From a checkpoint of a small image classifier: 2.03M parameters, 149.5 epochs.
Rows from block 4 of a small image classifier, named by matrix and row number. Rows with one number belong to one channel. Each number is 128 + 32 x the weight over its row's rms, rounded and kept within 0 to 255. All counts start at 0. Numbers have three digits each. After the name is the row's rms in percent of the matrix's.
Before each channel's rows are labels from the 100 images, of 14848, where the channel reaches its highest value: "place" is the part of the image that holds the peak. Only what is clearly more common there than usual is listed. The data: photos of plants and fungi (iNaturalist).
# convs0: expand pointwise conv (model.blocks.4.convs.0.weight, 384x64x1x1), inputs 0-63
# convs1: depthwise 3x3 conv, stride 2 (model.blocks.4.convs.1.weight, 384x1x3x3), a 3x3 kernel
# convs2: project pointwise conv (model.blocks.4.convs.2.weight, 128x384x1x1, transposed), outputs 0-63

place: bottom centre; bottom right
convs0.42 094:149109151149082130133121141108132179140033170173108131109142155111101173151131116120130191117123101063090124187144140103096152168135180119120150097112137061117165077082127153139185124173119123
convs1.42 104:146149140133183173142161172
convs2.42 098:127141069160135134104141162102137134198104136135168099143125064139148114123160213089134083089154098147130167132109111163182101151088084131086149126170189125125118184190147117128128151050102128

place: centre
convs0.203 102:113121154121053172121124124156176152134115156121122113212117113123130149099095094133097171109112176132107121139153172140071142154147128174147092136177120098018128121104198140145134111103124160
convs1.203 101:134167169151173172155147146
convs2.203 098:141116113103152154078079080137189150168115143142116146059149115107191111125151148098109105101098132136164154123111107094076126181109090110158164110150134125076180083174105130132071065145110146

place: bottom centre
convs0.9 102:156164152165108121152142197127134115146131127163117119087159148141169109117012088133129090132132183096091152125150126099120112129145139129143185170107166183164136096117181117120202138127079126
convs1.9 098:157181150169181142135139143
convs2.9 097:093159146183118104122116128121100157089117140058123133149126073191166122107123095193115112153137166121117131177071128150109116145091138129110085165122177128140109089136083086174180146158121130

place: middle right
convs0.11 106:117123081048160165083087135133128160094141110082166108079165131187158090085133106081142089126138126116130132115081130141160112038146140144126157128112116135115143096219150154162106130091131133
convs1.11 104:088099124112092064161131137
convs2.11 101:148151104155065145113124104156119136086157111111087146129149160105101126111096125102141103124147108175118153153124140135154108115126111055085102116100200103141035071173121123168082112068128120

place: bottom centre
convs0.188 104:137133200163121145060147171091096145161107158121154126057149181089119068174126153158085162162083085124130104110111138107125119166147117127085125173132149107101153133125140122115137040101158094
convs1.188 108:117111094142127141155180190
convs2.188 098:143143128152117092156158081163139121163121151136132127075118131126181143169158148121048150106144145087089170161073156163104102104137136173130125125091168143107144147139151134182214114159144132

place: middle right
convs0.92 108:095139117132166119200141117109155086117144054096137147175117088046095133095164121152142145176111117160172124105119117173187139104135111103131150138120110176162037144152129112116072153120120149
convs1.92 093:154109097144121063169138098
convs2.92 103:129201101110124122100131155118102098071129165110131140123089160136121079125160124114105129131166090092090127155129057113151134163145104122102111143160118080089116094140120121131098115070123143

place: centre
convs0.334 104:160112125124129147128175145122153146119194085149117158104125127154161117068121066107141095128142168156138122087124130142146135123118133121129072153148156227134085090103138077126129111156015150
convs1.334 100:141141118137159166139179188
convs2.334 089:197182164167135125100110153097163157123108136137155156181150052151148110142073115136163068131134072118148091162164128129138157079100125118166188109082159127148138150185098146116124151117162121

place: bottom centre
convs0.173 096:091207123125112143127099158115181132163120165155123168161150137173088092139132135140211116140215097151149136156111151135107124138159163151108119056094131104116106169125105163065167147152140163
convs1.173 111:129144150120096101108080065
convs2.173 105:168148156174137174141095088101104135145152105148140128089083123072118131130142159144128151113136155128109161159139142111123142137169124168072144065102124134087146141136174126155193122112189156

place: centre
convs0.377 094:164119161120029112104099122157141168147131139111106108129124155143178164108117104153095181074089153063112099153196134113106117162116164103110129083184163129113117131127194101162160167150150142
convs1.377 102:132148143157191158149166159
convs2.377 096:091171164121122166128108122137155168144091099143120137065171093144157164124124119045138106049093130147182130156109121078145081137140097080150148127180150122103104079120029120106119088112154153

place: bottom centre
convs0.366 101:113123097140157136161106157141112114138082083064130134141139081148136155097122142146161140121169109095184052140078114105120099085092151178132111116117136150154105153190169196163139189180171146
convs1.366 096:144159154140154138082093073
convs2.366 102:182161104185118209161137102154119105122108112112148116134086118158146143139171067108122062096126146113107115130199123163144148161082104106083129137115163135135137120176167160171164123131150092

place: middle right
convs0.240 105:168150100128165144111142091045190154184147123114217136131156091136130108140122156132139086104120123159147178070071086156153088157142174069144152107113101106102121128156105137139153126137104086
convs1.240 096:153124091161143065164136106
convs2.240 099:110102120164147089119083104100091067146113158117099123106143075144078145098153123118128102155104136122202070105100095103087110153125126062156096124096152176136154143066137105134145116110121071

place: bottom centre; bottom right
convs0.216 106:166078126163109117134155135113100125125092136204116144133083166081074102200162051132097126134107075086106134127120130108110179174190129135131136156131120095120165123054102157122111120138149088
convs1.216 095:073118129082138139134143186
convs2.216 109:114099151123120095136145168141119110118117131126122089116072132153202095121153124104110103158075136142136139126094116185103134175175074111130132151125100213140166112102150177139159112129144166

place: middle right
convs0.330 106:123148114164115140143105105092134129157053152089123132099139141163143128103102123191086085148176089144145129129079141112072127143154161127155141049051146116155095142161140207107127164175100123
convs1.330 095:146119095170128081162143080
convs2.330 100:121150075151112118169123104088105136130174104153107132128077069179118153098175182102166106164143077126173080123133133128082186120113148121117064158163112108168101139103196127159168144113171145

place: middle right
convs0.205 104:101141152143042113136071137143132145134065129126080195145141120130155151099106136161050154196201149120140141168122174139105110110109131143161151103108184145132094094162128152125109148139100176
convs1.205 097:150139081160121079154119082
convs2.205 101:105118074148127158172125168069127146169159114096112121115122138199108137127171162109120102076087141071130112125124130137169194145111104132144102128103150142128151133109160119148217092120180155

place: top centre
convs0.126 101:080201173167106140143166119142082157131117152114069114144157132166135112084093144139142106142195124112104129139114090136076145135114129145138162113050161115121085139127203144090170151181101175
convs1.126 097:102088071146167149126164135
convs2.126 092:129170067174139128140145125179149128091134085138167127185129088156144161163134163100148158133109150120151126126148189036167180131080150116109104181202146143106141127111156172116076150152195104