Weights of a small image classifier.
Model: 2.03M parameters, arch mobilenet_v2, activation hardswish, depths [2, 2, 3, 2], widths [32, 64, 128, 256].
Training: cautious_adamw at rate 0.0025, 13200 steps, batches of 512, held-out accuracy 27%.
Data: 45211 training examples, 149.5 epochs.
Rows from block 4 of a small image classifier, named by matrix and row number. Rows with one number belong to one channel. Each number is 128 + 24 x the weight over its row's rms, rounded and kept within 0 to 255. All counts start at 0. Numbers have three digits each.
After each channel's rows are labels from the 100 images, of 14848, where the channel reaches its highest value: "responds to" is what is common among them. Only what is clearly more common there than usual is listed. The data: photos of plants and fungi (iNaturalist). In brackets: how many of the 100, against the usual share in percent.
# convs0: expand pointwise conv (model.blocks.4.convs.0.weight, 384x64x1x1), inputs 0-63
# convs1: depthwise 3x3 conv, stride 2 (model.blocks.4.convs.1.weight, 384x1x3x3), a 3x3 kernel
# convs2: project pointwise conv (model.blocks.4.convs.2.weight, 128x384x1x1, transposed), outputs 0-63

convs0.245:101126142137099086123157139123111083097140167123128118121123156126123156145141147159081147126140122202155120134113189081093132138119107120155082124122116113140146133116116131123132086111136111
convs1.245:160169145143160143147146136
convs2.245:155106108114164105122166123125114116128129182127150101132143124138083123102126099091148093105163122143086124160112171108186110116163122114161155115103115090096135135158142121147100110127149134
responds to: order Fagales (25 vs 2.7)

convs0.263:139151071105166138120104169122176154142148135116170126119163140166128125126150097137138118160135129122136114106098092136181103104119143115085111116137155141142119161176145121155146112113096132
convs1.263:138161144150173150132150143
convs2.263:161093173114118135124126145131111112116143140127140133139145082135128150137123103112100073142102152139118131118125118135139125149170136121099102124135144120116089144145090173122088116135105117
responds to: class Liliopsida (25 vs 9.3)

convs0.164:113157102129130144130135114134087122184131163117160102157108085117084105159140105141131119140124062105136131124105109141144110143113074149135129136126137067100134144129098135106117113093104133
convs1.164:137152144154165153144155154
convs2.164:110142135120073060101126137185163123144141111167118096107156118075084128134113088165146122171132126122134152139108158087101133149132150150111165118116112154120099108111133107069112113120090095
responds to: order Fabales (27 vs 6.2); family: Fabaceae (27 vs 6.2)

convs0.258:148076118124138130136117144127116118149099135141118118114184150116111101190122100109105163108122140108115091176143135113126127107095130138125099143146127126140184117125111147188134076144137110
convs1.258:122148145146169160134153155
convs2.258:141165147134101080095124137085141123149101148082120100124136136120110076145159144112148141115128153100133201097136117135140130132103142116125173154139175127138128172137126061111109127128157136
responds to: order Caryophyllales (27 vs 7.9)

convs0.230:142142149100094126087116105129149136122133138099115120115128140145148158081116149144124118089129153118123118145160131125082134148149159111119087055098142098117105116131122116105157164143095182
convs1.230:115101116099098099105100109
convs2.230:124155150134110118156129132135096121128122171087130122133129121126127067124116146170143146153126191117114141129106084128146122119181171119098137138060145104113075148142161097103140127157126148
responds to: order Caryophyllales (30 vs 7.9); family: Cactaceae (27 vs 3.4)

convs0.41:124094128122138134156150165112153115144130129092177080085169107114134130123097118119154116127087128117135109112112161131152114133160193130117150136160105149139145108187138136144146104111139099
convs1.41:142173160134148149102113118
convs2.41:101114161124137142115130162132138127162179127111104157122150117109122131098107114115086141150082121133146164129114135112109118145142127131142143147094137135121120122138096148101123101100108126
responds to: class Liliopsida (28 vs 9.3)

convs0.127:131152158156094135124085176117145104110136150145118122126119161130165181117127149139151115158153115161146130131126161117117127166151181121093128104121168141108097118126184110105157158141129133
convs1.127:144150155155172156131145134
convs2.127:118096127112108130117107108109151119152130133113110123122162077146179148120108150150131157120143134145097110147140116115148100112133150125179104128109146108090094134136150107149176176137128136
responds to: order Asterales (28 vs 10.8); family: Asteraceae (28 vs 10.5)

convs0.244:125120127106133131112140146134109165109143128134134101132158128131134102115101167066129113129165122080138151119089135127134104084151139177174140171137116169100164096151124152141132098107151111
convs1.244:151169156151160146140135139
convs2.244:106177107150120157157116143091122154134125122140140135157109133132113115096117149166086138152123132071096117107105082122153139140120149101089146136130111146141120151126112165120165119159110130
responds to: class Liliopsida (28 vs 9.3)

convs0.352:138147083105074128131076104106124160110159165120099150103107155128130144106149109130128152154132130136135147124148123113115105150129102129121146116146168107101091109138108096116089152076104172
convs1.352:145162145155172156128137127
convs2.352:131085115122098095108113125122139137137147170131137154125130157091129108155147129102127139098139136138118140142139131142118126159144153178160103178133102162120129088140109106101142123152121161
responds to: order Asterales (44 vs 10.8); family: Asteraceae (44 vs 10.5)

convs0.303:163145136118120081138084125133123107114119062121091172135123130118128146123132136161119136113139149099164145156140165140135101135115134085169120108188134144133090139134112149130119157160101156
convs1.303:111137146093114153122078124
convs2.303:127120109138141165120094157110132125182114107143143123091147141113110123153139153109159079095145147104139113121135133146152136111162123143125154098095158157118132111140144126136148112136096170
responds to: family: Asteraceae (26 vs 10.5)

convs0.299:110150133147115150109120194107158125158126144135123132132178165087130143148128136131154173161135146099112121127123110136126109143108138142107120157160114120074129132135111131161154049108134114
convs1.299:137150142156163161137156149
convs2.299:127152119105120099116078101110147124094133146107101157053142134134144100166166113159064113154132119100077132127113125135124143136121177134116103124126152103122085153146117137124092147127131097
responds to: class: Liliopsida (29 vs 9.3); order Asparagales (26 vs 4.4); family: Asparagaceae (25 vs 2.5)

convs0.146:104136108156107115158100129128085136151077148114089157114157135120115089128110086153085141185155112109135143157124131134114142115117130147149142110115180141143102135162132177108098124140121147
convs1.146:142156139136165137127096088
convs2.146:153106110138137141145080155097144134170153113116117115137140110112111133157140146152124097069102144136122105119135131132146176127102092133155119155129152166102123108134185149129199136125124130
responds to: order Lamiales (29 vs 7.5); family: Plantaginaceae (26 vs 2.7); text has "speedwell" (26 vs 1.1); text has "veronica" (26 vs 1.1)

convs0.331:172115151131096119134141113112163161127112123146131150085122133102124147147157125135133181116095123135128126149159129139156147147117178045143127088158136112135138107111115116166151129167129110
convs1.331:132150159132165155145155151
convs2.331:116135118128128163125139132134141097147129086160153140121134156143107125117134132091120093099143143117097148165079111142163106113147122109086169143149135098102096136148111118106197117118140134
responds to: kingdom Fungi (25 vs 3.5)

convs0.223:105190156139084106124139107126056155142118160096098120134135130141120089125113137162105128123150117145112127145124101141087127138082100101152112106091138103117111127136134133099124120150099168
convs1.223:146152144156143122108092092
convs2.223:119113119123127113111162111154129113128183103157158105095104120106122127151136138108110114105159125084158117107126137115150169102120100125139147121135118119150117091081157128119170152155173137
responds to: order Lamiales (25 vs 7.5)

convs0.190:129139126171108137112148154137131111130160087134106145126115110152186153116122144109167100118153132110162092114125109114095100150103141140101145129157127188114095143107140125116175160179130120
convs1.190:138156147139170157132153152
convs2.190:140156135146110127134105131106173126099095108109139169136150116124150107139100156146141134111148172118135135124136138074163100107089149124158149132120119121135105111122114102086118152156170102
responds to: order Ranunculales (25 vs 4.1)

convs0.34:140113080151111110136139115095149146104126133182109166115130147093130123148173106118134169165119115129123169128135124129136171133137170096119089086153132136096127086120100118163128093134122107
convs1.34:144135116148164147140162165
convs2.34:141111110115109139104119113135118118129139125144138168126124135164185122104133159089119093105125127105087145140107116158148136145130168128141134145130153106085119118156132102158145149124159108
responds to: kingdom Fungi (29 vs 3.5)

convs0.225:133137160079108124121158135137122122156149138113130124135140142085099128129144104124086163119102174100102098138185118157151094152108094092134119153157149102120132125131109089108131096085123154
convs1.225:100116138121164158139154161
convs2.225:129117121149093126123085113159143129112114159130112098088093125093119141104117096125161137136134134100126173150081171113105106110153127113124132102113152156159138090137100139184167097127146139
responds to: order Asterales (31 vs 10.8); family: Asteraceae (30 vs 10.5)